From a checkpoint of a small image diffusion model.
Model: 9.32M parameters, 64-pixel images, arch unet, norm groupnorm, activation gelu, widths [64, 128, 192, 256].
Rows from block 3 of a small image diffusion model, named by matrix and row number. Rows with one number belong to one channel. Each number is 500 + 50 x the weight over its row's rms, rounded and kept within 0 to 999. All counts start at 0. Numbers have three digits each.
After each channel's rows are labels from the 100 images, of 14848 (inputs lightly noised), where the channel reaches its highest value: "strongest on" is what is common among them; "patch colour" is the nearest of a few named colours to the mean colour under the peak. Only what is clearly more common there than usual is listed. The data: photos with spoken descriptions (Open Images, Localized Narratives). In brackets: how many of the 100.
# convs0: first 3x3 conv (model.mid.0.convs.0.weight, 256x256x3x3, standardized in use, each kernel summed), inputs 0-255
# convs1: second 3x3 conv (model.mid.0.convs.1.weight, 256x256x3x3, standardized in use, transposed, each kernel summed), outputs 0-255

convs0.250:533530489493487412468471512571593600444439466444593430527511516474532526465514514568583447555496525496508535517440466473431558489472576494554501395452473486501489606468442559466550423442479527566464500542498527419527503435410495500495447537467601525535504448439499457422459577441533534484472596548457543479583467562513529568576485436508409567455449510455475614533480436485449517509465528421529478447509455524490572501439475452438432427526582443498553511446505542536483433500462424477544445489542504451588546422516465508453437488529475549551458457453561431506531515493506519448426594521489484590557575569455530517590518550484408545580550511542487496566498507541508671482473479516517468567517517485466565458422551534525493435539577472340514487449527493569517458440415517
convs1.250:497424449495416541471530467516453489490476478569472496514535496549521444552494499517389527609496517527502461441468576514475474485518463515525449553584593504502468432405478493515497491432474454523491508373438412526557539550512461489426455448405500471508402590443499464526439515478454539430390454512514520488416490533447477469532503535589445496434624583418462555405487517541565452471487485593481488518476519413491447510602424488487505473593523511607596616497468507518486543431462505557547496480525477537498589566526468540573447507534591478552485467488559513524472542518534522416458604564478447503472450513486596490473471500373578471521513413547486480495465473517544541398554509627490468470478489495509483476512503515562590475543477466409532475412405528475539404572538500
strongest on: text has "sky" (54)
patch colour: pink (28)

convs0.221:571485573525446433398497489555515507500496451507509529531523479528454484463489455467458476457524551455461472473471507613471419496494545440493555463522496543532540462464436546534520473448479604436487492505467461520546525393593485431538545545556567456512525532505453459393447421425499504561579463488496509510562475608524381554487538527390494502562466460445468545497531480457369454472441552446537545605518605532468435559336474541426521555411469497577574441520529521452509592547562465499537582482414505478536537463497524471500508463469509495553472459462511474567563585435525498437453597486562492476427552477432571446466532433548431548460594479595483504454583534566508522502582540457515556561508515485533509477479514451456478490493506541520486467547444557529582424572384540
convs1.221:425468399523605468494451576529500492520653514532476521426492519512561404484520503559459524406448536524478513492514563455451542508451483483518374525531549481512530395445491548488476469514474506591496407441430486534412536557468537521488463488457546518561474520448446459436453447540544523564443510592493520462495469434504420431538582557567517511459550549514370394514554460425450448515533543557494460434437449464522474516539521498559421483433485534542461516451481514509555510390486479620445460586545504522463460561458497553549470463466541484543562580455560523566478501576462495505452453542503547508517475486545491490497503386556547473380403599450528495508512471447488505528493385593546427518503529555515429497445603492509519597475530499464486448443443473626497491460460472
strongest on: text has "sky" (75); text has "clouds" (32)
patch colour: pink (36)

convs0.18:533544581496482441465505517434515507461530460463525510523437586465545477521503353500481502382512523550460483575594535417508498573492548465566545544559474436493509466570571513417495441556530477423531471476450461505520484404445513470547515508466511430501570516489568441518533586515513536558554511447495509442540523588552468522523515563458451521449533539547535464416417647485487459505463515508607421489495506436517445524460492568494440408432516515462562561436535536572429532492517475487557411484452474461446477418415586484534488493488485507546553493621478537443454500477504401543486486535413515557458530634494567485442471570520468540521588503494428594556468499479497489509459516520455489551520431528439515565416442538512536476577593520513488459545453534594521351401481442
convs1.18:477458578538515498593558569466558491595469521557458599437547509560585530492552508597487522409487476522453474424462437624459507473528568555515507613511498544490445490472515496534595555473491447474525541440500541521452581538530485538472422485527384566518486472531453379507494571514527478469548508506466530532448510447422533435438566530494450478519458452463460532484565477458503478447473597470520488511531585564468496477575413581649536486419435599486460479539519420459489533451584449468551527584490442612527483536348504564432556522497490520477533464499464522463580524565490560561612536470513529389457555497507489466522562548489451463475473521426462548480405524510506461522438447478541464525449483487474513474508542511494478468601498580492386422414484482500479504486488456
strongest on: text has "trees" (66); text has "sky" (60)
patch colour: grey (67)

convs0.167:471482458549498576503577431375448519466460438552567433512492562565492564477532482483478495472655530547434540469450450450480584493475458544559536494474406467430437486510484543461499466474517431462542433551437455413444494556461499485561452487456418541514516484469452465580608412532596509536564555574481550484481485495495595468461444525536524489537534562515388492413453456408482508506399486507534436481630556546565585454510522540517521474377490528522554496536579502518522492518498565497417489534406479508426472482479562487531470494479537456434546444391488509458465476508419478508483461564507566511553509521488512614448500479560526526620488554475530544605500504569540654543440545529520501498498481558455436470519487568437548507524548466426542514537513458399475465490505446
convs1.167:437370474529475430520487536436514513532499486558500536506567548557470468540410587552552572579500541546513537472480527533450495545537534585512466506560527511413502530539530471515617518614425461522534539384521492491515473565470473533460481485404535553435498583543553465521457492531422542549464451459427450516505524500514514451553397559507454492510541444517567573456380475498522485536438488514442447549517460470598585495519492411412486450482497568527540527483596585377467485512512572452490520533526477518459491454538577506464474562544531489574471430552470491426479531622441418457410520520581487386503488465537514537429560427474528391374461524510451525492474515584516487448451419499556515544525604479447575461521545516528553409522532483540423509536464485460432487463495554
strongest on: text has "dark" (30)
patch colour: black (62)

convs0.58:508495551479479477524578390505586454526509455509561470493512504439472518459531565584433462415509368514621558550446492470536544580481478404507522484535479518475538460485502488580448527572484473505481519488455559563498542419457491446562450430555502521531605443523512552501521509473462491490477419579358429594503543524552568543446470427474585487507481495586529469519510497540486423545497514549509625525517453428531516508509436513504582541599513461526553470489576579506515524579478437562408505469460605467568540439471461383472564480526467491554519553414505432485500491490496491545463472434457474518419522535490390505473525389446551377521481494482475445584514469422482415366515628530589490482557491484495520407536451482513476511572537506507551494514550507464516478491508515
convs1.58:518481526463488522501396519488425499444598448512535443501476538609437538458471548468577426449501507591385478379439465526504455469468473394492539515479486503532417609584471512446490563405499489517455554526424455420523500608563523540534515518575528503517476450486508567429474603436525433537455483453507467377466591558534614461568458484481481513574508512368640446476605519500575498451463530516470429445515499413547384427554473441462550536474486591533566489507416503491499492404493481449455507523473564543534533449328470527474548504487542458489530475488500491472529428541457480473502468528467517562545571531532516517471544508513491482497520520529536522472485469549442496510564515508470531521592452481479512551513512487556526425456479468458517467504493525454555564356486512
strongest on: text has "trees" (74); text has "grass" (30); text has "road" (25)
patch colour: grey (67)

convs0.88:553502541621573603482450488548514427508523503544541520546573406519534532481515450405512490562505427502454476431569450513490486451465491474520468523459521575472359512427454494518473504450502521395387517478537458427521507651579548418457500514544550470572536486504410536523583479539514408567554486513582518468490480535525601558415465464481539522558551552496498474519555453512544518521567462498561480482494473581483607538448488499536414539442454504563544585522537440456552545463524540474453585529465404455419425504529508499478471401381448453469495521527510513615414582461501469460513440524495466444469494445462533466483513435502400435515532501555491498472505468612519477569521537535549554494544539553550527454522504485438575495527357539448476539555490474472408471465466512
convs1.88:458578516393569465581404526425544541510488445502449399493568573478472554564510438402540523519417438385498519603515508586468416433551521486470567437567499432499526449499524540439551512534545470493459514460506551573448525498490460581481496559478534476450558526545547515484532499442440471451515481429486500584542544659598479537507511447549502522549479569571479490424512583506520460559489498470462531532520510424417527515516455593481523457505456497472492480516446649513462555505483470512506389557583555524409565533457522485461441500577471520445516442458493474390556369452540524481456468495492469592440597464488524518530575556530462483506527422484495501486544589397532518533501467499495473413523365503502469468486525481434520425509444466560469558497502585470498514515553521
strongest on: text has "black" (36); text has "white" (35)
patch colour: white (48)

convs0.194:546532415445535511507510561521460509505479541508503447505559518450552517480516398552445494490427538616494513484530474621413499445480527517460576580492438465390634466532541482495453603544503530603415509341539582441479574579481610462498486543522538460466459538409501521561394412496591514536553512421469439472459416565530460494486452512512476564498530443485543512423495486626623495481491518478486483527563493466540400524423470477461555580619478510558474515512466517561497504545478536485508478516565457542544509496501440461525550498500506483486530556407524586454564434407515536499551500500583501450571478405507458502444492569531543483460536467605488510502607504455507455391416451481430466511517452524509507436511493513447498449499493481522455433472489442457523551527517468
convs1.194:444490503464539462566480538492486547497542470535454532491492495509527428622500581522579459510535488463431542596516513401577549509465568493487604501524555565512452433484529485464445555536389456540460482503603522448427442490396477494422441517452520421564459440475539518560644459525503482536498458482535531540520553457558536498489593499535565457447483531531424501407468481562386510452497540442552493522576506519466564409497519490452443455451523463444446511553552360527546473504480619455552497479504496444431517421490478520522494444443444482462525512545490473557544514459504481409466429624463573464587461555617517451502534434433428523523532556436444493529480566570458508532485407406497475559437501517414534504482550530526493552467495431481524405477495458538466496550473614
strongest on: text has "sitting" (53); text has "wall" (53); text has "people" (51); text has "table" (48)
patch colour: brown (61)

convs0.187:574534508457548528443518474439468586473497502416565418465503515427567517467486457481372430468566480534472506558430501640491505467488516465492537460498494432456525535549480503520574493449477515481530530546516495450488467459524458413520541475547482430475460466515478547512533484572493535464547476539618434497503411655517395599515446601476484547453554495546414566544511495457348608508502524526521503515499550488578471487549530540579524560514461513538563502507472517477462559513500408486697522462490687574482539472422493455443430461440500503521486503518512468538591476466518452523318519504519451462493492467472554474482464350507494480510567443522503467482512477459487532505464492548557537461477456486383522543508491522473479530507484491453531546544503454554485515521549503
convs1.187:557477531563567594441434535495535515507482519518495591547470530471521507503575432481489512456470470505492525442453615503479430509432476433608528476491581531454501437542512489486460398487518525616519511413472485536512608438469386482491536555474529562572557503539425473448481572497540520576480610542449567455515526397435485470499506526502466487524532457537488441506486506449498472454483464449476500465487488558464441509472562515471539545539497465462477465490448435555485527323462461382416552517476604461516455537530492584553586556492516448526517545492564545400481488501483468522432578530527539545481439549543478499390464392463595553496468545513609522464539532523406575517474438450509483466575394455450450553423577445511530505535482570408544517455474566505521590470427495
strongest on: text has "sky" (75)
patch colour: blue (37); cyan (27)

convs0.144:466485486424501448577483569511533488531441519497460548451417505443539482479479487422602471491439470499461419423546465540556528514536528501516483540545604603460539577469490609572466575582507589444525508569504553560524534517563568536521547532548453505537552503485479610430529441588503463495507494504473444469462437401455426537468412453450433488403474445339433468421528392456351385501439490502542493519569452503507457531473490528604485500493575467486524532530509559515537517463539561468591526494423491567523492543520403498520462450473553537535454494414580529529458449443497442541482490413567555533422489471516526432479464517521512528396467528525497522529538508565525429627510469537476461492529524528524528448497541567493537543534456558486561468487431521595541421512462508
convs1.144:391479425567492485472539459586440517451498467489393429535515402489512517487606521499429566446503571479565561599490561489474518493521465470612495527390603461594570434484506508536573494425552453500578451422483616473473561561510546478402451451436611514521440419537364523448496519533567580464567514553431567470476473499608421491492468431552495415557528465551425492456522451506437567575513486510494546470508461557480525515547486551469437525457515501540503484549540393565477496538444523506511455463546483428487486583405537518365457533488454508556497456542472401497501497485475486436501540537419532565476495416525508562523478456497455475600500487507505533454499491467543485475503484453521470534553502482483466563452494505439509492566443523567501443477582467526403573567488504
strongest on: text has "sky" (57)
patch colour: white (43)

convs0.133:473518427509502476458442423582431473534550573535522509487475478526595470435373483469426442444542468533541545482481478437478533571636503496532532530512526512528470461429521551477603412415472497513526566545516425471453496435596533484443477493568424468497439531544486373389584381537499508565526433574482479477546473466538386477549484536488560482465467551484483572441548486417432487522531590517446498525588508508523448499420478533484542469461336491516463561454580473498520394506582488496541517472455515471527510449490539554469490495502578564614477528471495494482486520482474447495485477508466478550494573442490666449473547470484454536576657506464480467506495499456496504529551448443462493488503504535529501568499569472523464475487539507507511561551448502603615495563567483
convs1.133:418399490515610534551418478595469470609503573529472420501535543537491539477589480491455505421492538495503483529459563420461526552478556436544344572459581542549540548468465516513542545499418466503482440449463514573450559430507564493490583409469508503510413540525455518531512485538532558453432546400480473435517494526580582501590556404475400496486518501524535399508457491428513432519469490451470438480572510452573510517603532538584533437480400512555530566553504546487551537441457477456483469482486536479514533479462487507488496500540434514469561449543421550496529519579468549560480493529517441452461508579532558570642416498448486482539527542458498527528474473484417555538533464539482427474495512515428479449467438579547571448431477490498498457578420522552514460419377539
strongest on: text has "sky" (86); text has "trees" (79); text has "grass" (34); text has "clouds" (31)
patch colour: white (36); pink (32)

convs0.232:579425455513415468476553547491512528503535516487522478455471478558377597519521501554449467519407517470474585566503610454413501499510498444446557488458492464564501458442492524504464555409469494492495475454588500545565444598483489496508543497545608493474539461556531467479432567506549537560450565521446527576512530438511515451456528559519585506491480527579455548601533630607649482477536469495496427478460561451514446531373549508476533480576457543522462533494411429413464493511535518493505506411467469521528475405473475428530515507536443498581510430475519497515511489534514534552386446472437490510502470440412532443459467404500542558452481560492512459478491484427476420497400570449486475443463550542533480493478469521573545509560553568556543488493479481480524438602672463
convs1.232:560517505451490399564551490542501514639553557480435482510547556496523506424546458549534470567397487499517490499526435475531488500593492537497393440453484514400564549543479440523498463532531401439472431427434607523455503492475523555541416557526469440431518433497506471516512509552478533515466494456566478533478413494454506449537555551577525495473407460596516507499462562494522576562533504504504514526504421423555535521531508492550486591470454533478505577421544497606502504499485555545511496462494502461489528491465477508535496563445556529430553493529483568459509553470571501496516484390516376532500633588599510445544446520430534513543422433521494419522502532355415518495568457506521588560468435542499521529473524573500524436516570459445402542531505545528567561504344562
strongest on: text has "table" (29)
patch colour: black (29)

convs0.82:469589445521553596546501501508419650552522483534425497549478531501632525541459498522514439477537413583482437474477500600393465501477430515506531482479498497441620458473451522455569454491430439561524470409583552453443509520451510437576429481449402469440461533476462433384507528460510443445492484461635424551455411605497459475500470497577546546500504481530499521523512438582537572472452540473525479505512501470539508553512509472551491476437449489538451540514536463542520607490514466494551483575496497477483477530540456470511597403512520488561570533542478479387522524471538526549562450512538492409539550449649551497415475543505525517555588517469525453478467493549440518514577540462539623451454472462505487546500406532524463510505463457444482522433403532444576456479494524
convs1.82:471520493496623572577483512463491507483493465582615461471510549523434468560542539453472455463525513483495443495513456550523491496497555517519517412611489593436570493595468604526497494486552552433528426447542459521483406446448433454505508472478465561500513466423464531504402461565469550568475566560448452494542494468413443399549511542394487489492541495483574512469458468495421466483476469473460445487546485569509536509606555539558492492487509560519426494522561612493478546445468471523498586475485545444508446474568571509499486419533440464461476449475603507495583494580451462505484613526536414521441526482358566462426499514452512555516354551439493530501544520504537461468475566469486544601502564546516463532554439424500570441418469447550561544501474432471436379496523537
strongest on: text has "white" (29)
patch colour: pink (34)

convs0.218:598473508476510628527521498445469539486516545553456505494489539510563488469501593477439509541444408537505484530454490567506511510474412486478483437501500510428494484438477542458496429512488470477503507480513483595511513519453556427541501571524483527558584444513350479507462421455501539505581554548569464493444454435487483530520488515478498474517527558519550454547462480469442498441517499421440474491553476427489421510529474537464578470419514563462432514432600521522458538486503497615624493523448704443624519549498501498566425499448534539544515538457444568405480532478426405525433498562469541509462491543432568514500482555519523461535527587480541502544514543482470499523490560537241458510538539438558518442436451585501459489582520488512474461474527438477502528521562502
convs1.218:508488539505501541504545526544522511543419552466473504562450530460546510595510499577460452505435478426522516278470470489606451558471508556474526542484552568440473560529493453532540565533468465538505477467436468511432568495475426512458474495555502465574594556502525508496532500518520548527423537461483561420471474512568464462371482492497506467524520530622522541523400546525531443516427543476495557454603463474449452545480467502497556475467546488459530568495501524478513436472495503512467512598410514477473459431297552562461444612416458476534520596454578529438531477523503532619535470480463513422526487483614482449574445479480460505496469437544462467526494522469582458498447517659540467501467432456473465542498501455529473399593548481571474540523515514501448502452515520
strongest on: text has "sky" (66); text has "buildings" (32)
patch colour: grey (80)

convs0.92:467561532540481536477491406375479500536546480429453641521471543339477522507490479507496498424476532492573533466520435531480487540499575543471463438485460416467424493495526535551563490554513486489615500502553454495502446499485477516482547504555512507518591448527466568446627511483395495469500460552568541532522462670559532555517510592425622448584487507447542489486491482412547548467507512519419511537475481596459448522477497420508462565453450477417449527481481457605452469545483472495429534519488495464444511411562616586525543504543461476537512555432482488530435508541556537480574436444418482455497496456532457479491471484494540478560469450499481536432455522433462450531509568535588562394466486472582495618472481473446591499516605473442540462446506518442466553478507525
convs1.92:571529587522549480579474460533552465495544501486602511502473433526510490519492527518472444534508446572486496524407459442487438467480434509505476473544574448461532457579510351495420488497435525541494408472509528575490569540480543424479498463545469580495557551464540547416448518615559478603507520555593508583523428504565467533518474457427563442486586512648513477507640450550468572519495559422507525542499549570485425570484462458479509494446523518425491407564482579515574413431446462538512451514467483481529581478558507530482491527497489547491439450491539487456434426499532516486505493541490477607521484481421575526461505499498580525372517485486546497513459495525546425549557492539549532506436566462560496485532491359597566406444496469575500554514453497477534452574599491
strongest on: text has "grass" (32)
patch colour: grey (68)

convs0.163:502600486503419502516531500387537502453434503488528469520466519472532441530605494467508502568459439512423547530448492530430549496520495487515497546487428462509484529471487513505584495468591500450527573420370432453529442422514416550596509540510501468528515541466479427511527386534499585505595583519537535488563549488512540590554455497537397527498559498392519477368409465394469392492439530470456446565549442581521528490466470543484410348477457493522554488512549564484492509504483458469469490463488522455470500480468521522511472432498436527545449546539579535502544484466532533512534616596465516517499501502539534514600483529601459474541412491577597522563493539508514499505466443530533469522523562527517432501487560508448546516503537507348513493435391458538498591609523444
convs1.163:550445484471566451525435487469420487549522497508509430537423538506448369518453561511466499516558558514540477528444602448447470519477503521484461530509517520511510309476497422575464600548555413575496596516477528514527503480451533530550564424551550527556519562487452403508386404481494529494499452464440526477473503593441425497423527444476514476486429493516453543520357473506565505489449543455591524538452476511541580506503430504491553424532518512581587515560473542511545468507421565493471497491431458407443433446504510588401533508530561486538408453514494555466508566450556487524408544455450477411488449439490446582525496487467555523531487514511505463463463476516519593413494463538489539489478512466517535528569548559609627594527496465456510384425502507532503540514480481
strongest on: text has "wall" (50)
patch colour: pink (29)

convs0.190:484503548552505590479527415562542532535523498496483521467477438502568489442448509490420434560539568425483492524527476505501453489531501489595483460576402525570486553494488511509537508477539534358516533515482426548509537555599495476516556430512456558523524495472450552442337490498477495509522493493458489454503484429489526552465474552427449497383527488531437478430554471383487388582437491506552499501546536513497513497466550543516509558465530498471508449498470475584514605476497611479531513502367630496503494462481425584520509441552484472437465424411491466449531521514561473487335551429644510498433596507435515559515509416475503476506612538505554482551574553439537589466500513479494430490554515482481556486483518367453540508481538509522500469582517583579512454514465538
convs1.190:446550474544467462619497561526456564474572460493584487482567487478534469549442556499442524540493639581550499533536476522456436435442451491526437500457487420537558552452559457497500488488582444491468465539422505467500474507552506467549460455540592462563438509430543518497534538483531546435454546425395477494526403560467484529476600417581414517508478576543526445489542461467454581603485482551459510479439456542539592494520492551492511506470483464563479469524453547444505514569533476567440495527569465553536513569483456534546500467397481511538514505595537447572504546494567528439521533525490547493482478405572474488562488411558491395559587497458511385433555493442523652516528410539437554536464476472454469577457559587470487561489535464500417476488606392505409503502478504
strongest on: text has "sky" (56)
patch colour: white (68)