A small image diffusion model, trained from scratch: 9.32M parameters, batches of 256.
Rows from block 2 of a small image diffusion model, named by matrix and row number. Rows with one number belong to one channel. Each number is 500 + 50 x the weight over its row's rms, rounded and kept within 0 to 999. All counts start at 0. Numbers have three digits each. After the name is the row's rms in percent of the matrix's.
After each channel's rows are labels from the 100 images, of 14848 (inputs lightly noised), where the channel reaches its highest value: "strongest on" is what is common among them. Only what is clearly more common there than usual is listed. The data: photos with spoken descriptions (Open Images, Localized Narratives). In brackets: how many of the 100.
# convs0: first 3x3 conv (model.enc.2.0.convs.0.weight, 192x192x3x3, standardized in use, each kernel summed), inputs 0-95
# convs1: second 3x3 conv (model.enc.2.0.convs.1.weight, 192x192x3x3, standardized in use, transposed, each kernel summed), outputs 0-95

convs0.190 099:540550428437549472554529506410559480532451496514489293495489503596510537540470512517522518542428458475477485457460501501549572569556486440609544526505461577502489483450493465555584513505508502506468564508485524442498518409451565352465468560527503582528648529324466514490496575506459492492
convs1.190 120:428503406475571383536489507528542496488463446522551561432483599464477531543429516444475505512371517513488517577588486534455394492493540526331542453571495545543471468465492495381427468494432521453555381471504514557571501406485545652514512433464497477521510527490522527443525491493390550452
strongest on: text has "grass" (31)

convs0.131 078:537476533459588473482536477444488612449547473547465511499564457463540495572508563492468541500495438470491555467575480479528415551486570601485465487549602518472480493453485533439441519470475506510510482533680462491482444483497536469442772491456497414496447454522548492394482572465494468456
convs1.131 121:515472458526551489465545482457483623504245516530429518518384528588469515476551448500513504523519531505457526497445516591442551502541481577561457543516485470435518549559519525484506464473435443505446625536447579509456499498419509513470441545501552535460449544552524470502496418527405470554
strongest on: text has "sky" (59)

convs0.85 106:486565506469495469425477548498415410539502462520584532474578489555500471386486562517519409582461500472533514475463421478536483450510487461509511508525504512500510488505488528554521514461532390540513549381510535458496512518509485483603428529503536506574557495476490535487563511530456453444
convs1.85 099:449539467524451583489539472514426415435494552462506506536607489437538567475456436500478499496523468420536569563645569501493523501580519410518558427523536429557522457489449433511523542484575529479500603417512491605552474493516542489411551466522498474453479559516500480538501564545504503520
strongest on: text has "wall" (44)

convs0.165 094:468512416556464544566504469370440534561490566462507476423540470585530533495485546431526479546478510515554556473509479538502433564497470486516535506491395589407504543437553532505441462462519556511385472503491562469547549484506437481642504485462488427564487544485534533502626432527514532574
convs1.165 081:503572573448535498420523500542420409527481390524499511420513607468517470448514516497499490585436596434442589530557532475513523444508450483487488532497495475493513476502474474493556485498489511552579539558524463519546511547566519502397555527510558458362518512438504439499445476512538500469
strongest on: text has "trees" (60); text has "sky" (56)

convs0.32 077:514474414523520430489547532448503521433472501485540374506515475468469593491455499453440508545416514478504506477534483489487524515471520482589474502453487493465500532471465595545566387529447480438489502512516462499467433546521567386455474629497444533441620567457496545509570472489495522532
convs1.32 098:541540489509465290488539468577460502505537481543612579435538497451494494477491500453560496497430488514545484562515487522527539550440549521331453478525461482510452525416491494436431494554522500469537385502542571510546484503468558603490448482498471496508364553545525485577460397429443515444
strongest on: text has "grass" (30)

convs0.69 099:506561464521487475482456474506567482478480468543523470510481524481492499652448511537524449607489491433583455421480522463406473396521482488472469492519553509469482613461533505425505578512540447608472494545531557439580492492523564493503479474506461458373521484486449516460595470513585510493
convs1.69 089:535555524525516464602522495463504554475524467484515490508525528536513515627497570488488622517485411519448490481470465578504453365485493509553511543508515507572501495559527510568484467542464522448536430582501491459452479411619478405547487462540542467586451527541490493497436510491360473389
strongest on: text has "sky" (77); text has "trees" (64); text has "plants" (29)

convs0.67 096:478507538513507458503518425538498479501519535533509306474516554584478535515497533514528544539117538499497488499491491473534529529521510476507525530465485488514504514484533492504494483454487533522487457532447437521549532439474519393490481553464514510514469509352499494487435477517476587494
convs1.67 092:478446455573450540482430584441520533522451433477535704479446493548484533456565453498483425485391537455479407554378505457395421519465551499512523551601544554468531452558499480511462429485441494484492511493514639496535430556503513632523510542434454606427510496423513503511463502519415408518
strongest on: text has "grass" (30); text has "plants" (30)

convs0.156 095:515494437468431496520462527461457485579575510497454442541493479536434500460504501477546457599451486534500533552547519531496449573488438566465574586570570506541526539566473524449443609549510494429386559451521600495544574533572510526507499498498453412487471501496504458480670388516470526520
convs1.156 090:514529461548536517368415492484449522596577600574485495446495407608491558489569598572515592622564521516535544574565566541544574463534556505482607495509506463497490483499556491549473576519539512491584451457520489580524520479553430495499581479523566509496552572528531463521401589571541512518
strongest on: text has "wall" (40)

convs0.179 102:458556481600386518502488531448510368511449535550508642527545511495485446499471489473547526544557470565495554559480500524517546545420474451477525588521392464556588522498518488497453506460533484555471479427458495458482522636549446484507446505460440504550517483569481474600475543577504413459
convs1.179 082:498462503544486449455456450496471483598503468458443379456400571501572475466522569533459404509439471476483490539500503536512475482509514463461503502422431451487413391412477505531472524422530497491591388543496448573434546520447457539526575424477534420402525462460519444502556560551574484473
strongest on: text has "sky" (52)

convs0.60 130:504597440464374533486536511526457470584535451466526503510534583529481462485503498507490553560481513552507528440462491549479487522556520459453530538495472499377536459424530481537552502455543538510448455494473576454550521466447543513426458488588437518441580535479476502488565517571586427441
convs1.60 111:502488477481450525492552554527511490498563519543535528481531589456446549537406448427487567518519591475538437549434519431606493539423488477507404411459463546503591534574455516449582522507509537557554338509499518476537527426483504479532468564436473476567437569561461568451464444527467555513
strongest on: text has "plants" (37)

convs0.33 138:475509495493507518498462540504480381558531478475579537479483466530498515365534518525483603562502580470533558509489387487508507564503446481492470512523310493447522540467473530566549525446479613516524514492459552527501587476521455480453388501548539392552530502495465485465569502556472496436
convs1.33 110:481442474467447526500487427565515342582601572557417469513450597449541498415516488481533460512452475507486481535508654514539530585498461451504492569453400527538500498551514558465531467486451600557500493492530518508486522436602509530548578549494444505528464537464495535511532544448532478551
strongest on: text has "lights" (30)

convs0.73 075:507509435480518590457532544430401506503405555531471318467503501530537441499461550555598582439397442486489535512484537441538610499489482526532564544480510403469492516550453460521511481464519518496489402449575452492508497461501513555510555562492586493463545482396561511500427524614466446533
convs1.73 076:429440421420481378430531565542602551539478480478582511420459533503548498461364485482505483522479474540477571501509470574450406480533437364429458533534503556518552432523539491431541486469533545502515547572426563508481476504490482482499550405468487495430379563558527405466534529436518567471
strongest on: text has "plants" (29)

convs0.77 087:533542535484536497451527557454454572511492570478510367388457499500548515561489518503409584462482473512424529510520519578564338480419440569499452513470544396491454499476503527506439504514502532434587500558520460482514537501506466433442550387459543475510451546487536405449456517538399491484
convs1.77 080:360564492557542613430469555477469502505410541471448559498348409463500502462473581548533492564473487522480480439572484503461536527568562533476519505576516478474576524564558505556560580440526534496469517478522461514395425452489533454529498408529460504511517472449453502443393557494511517513
strongest on: text has "plants" (27)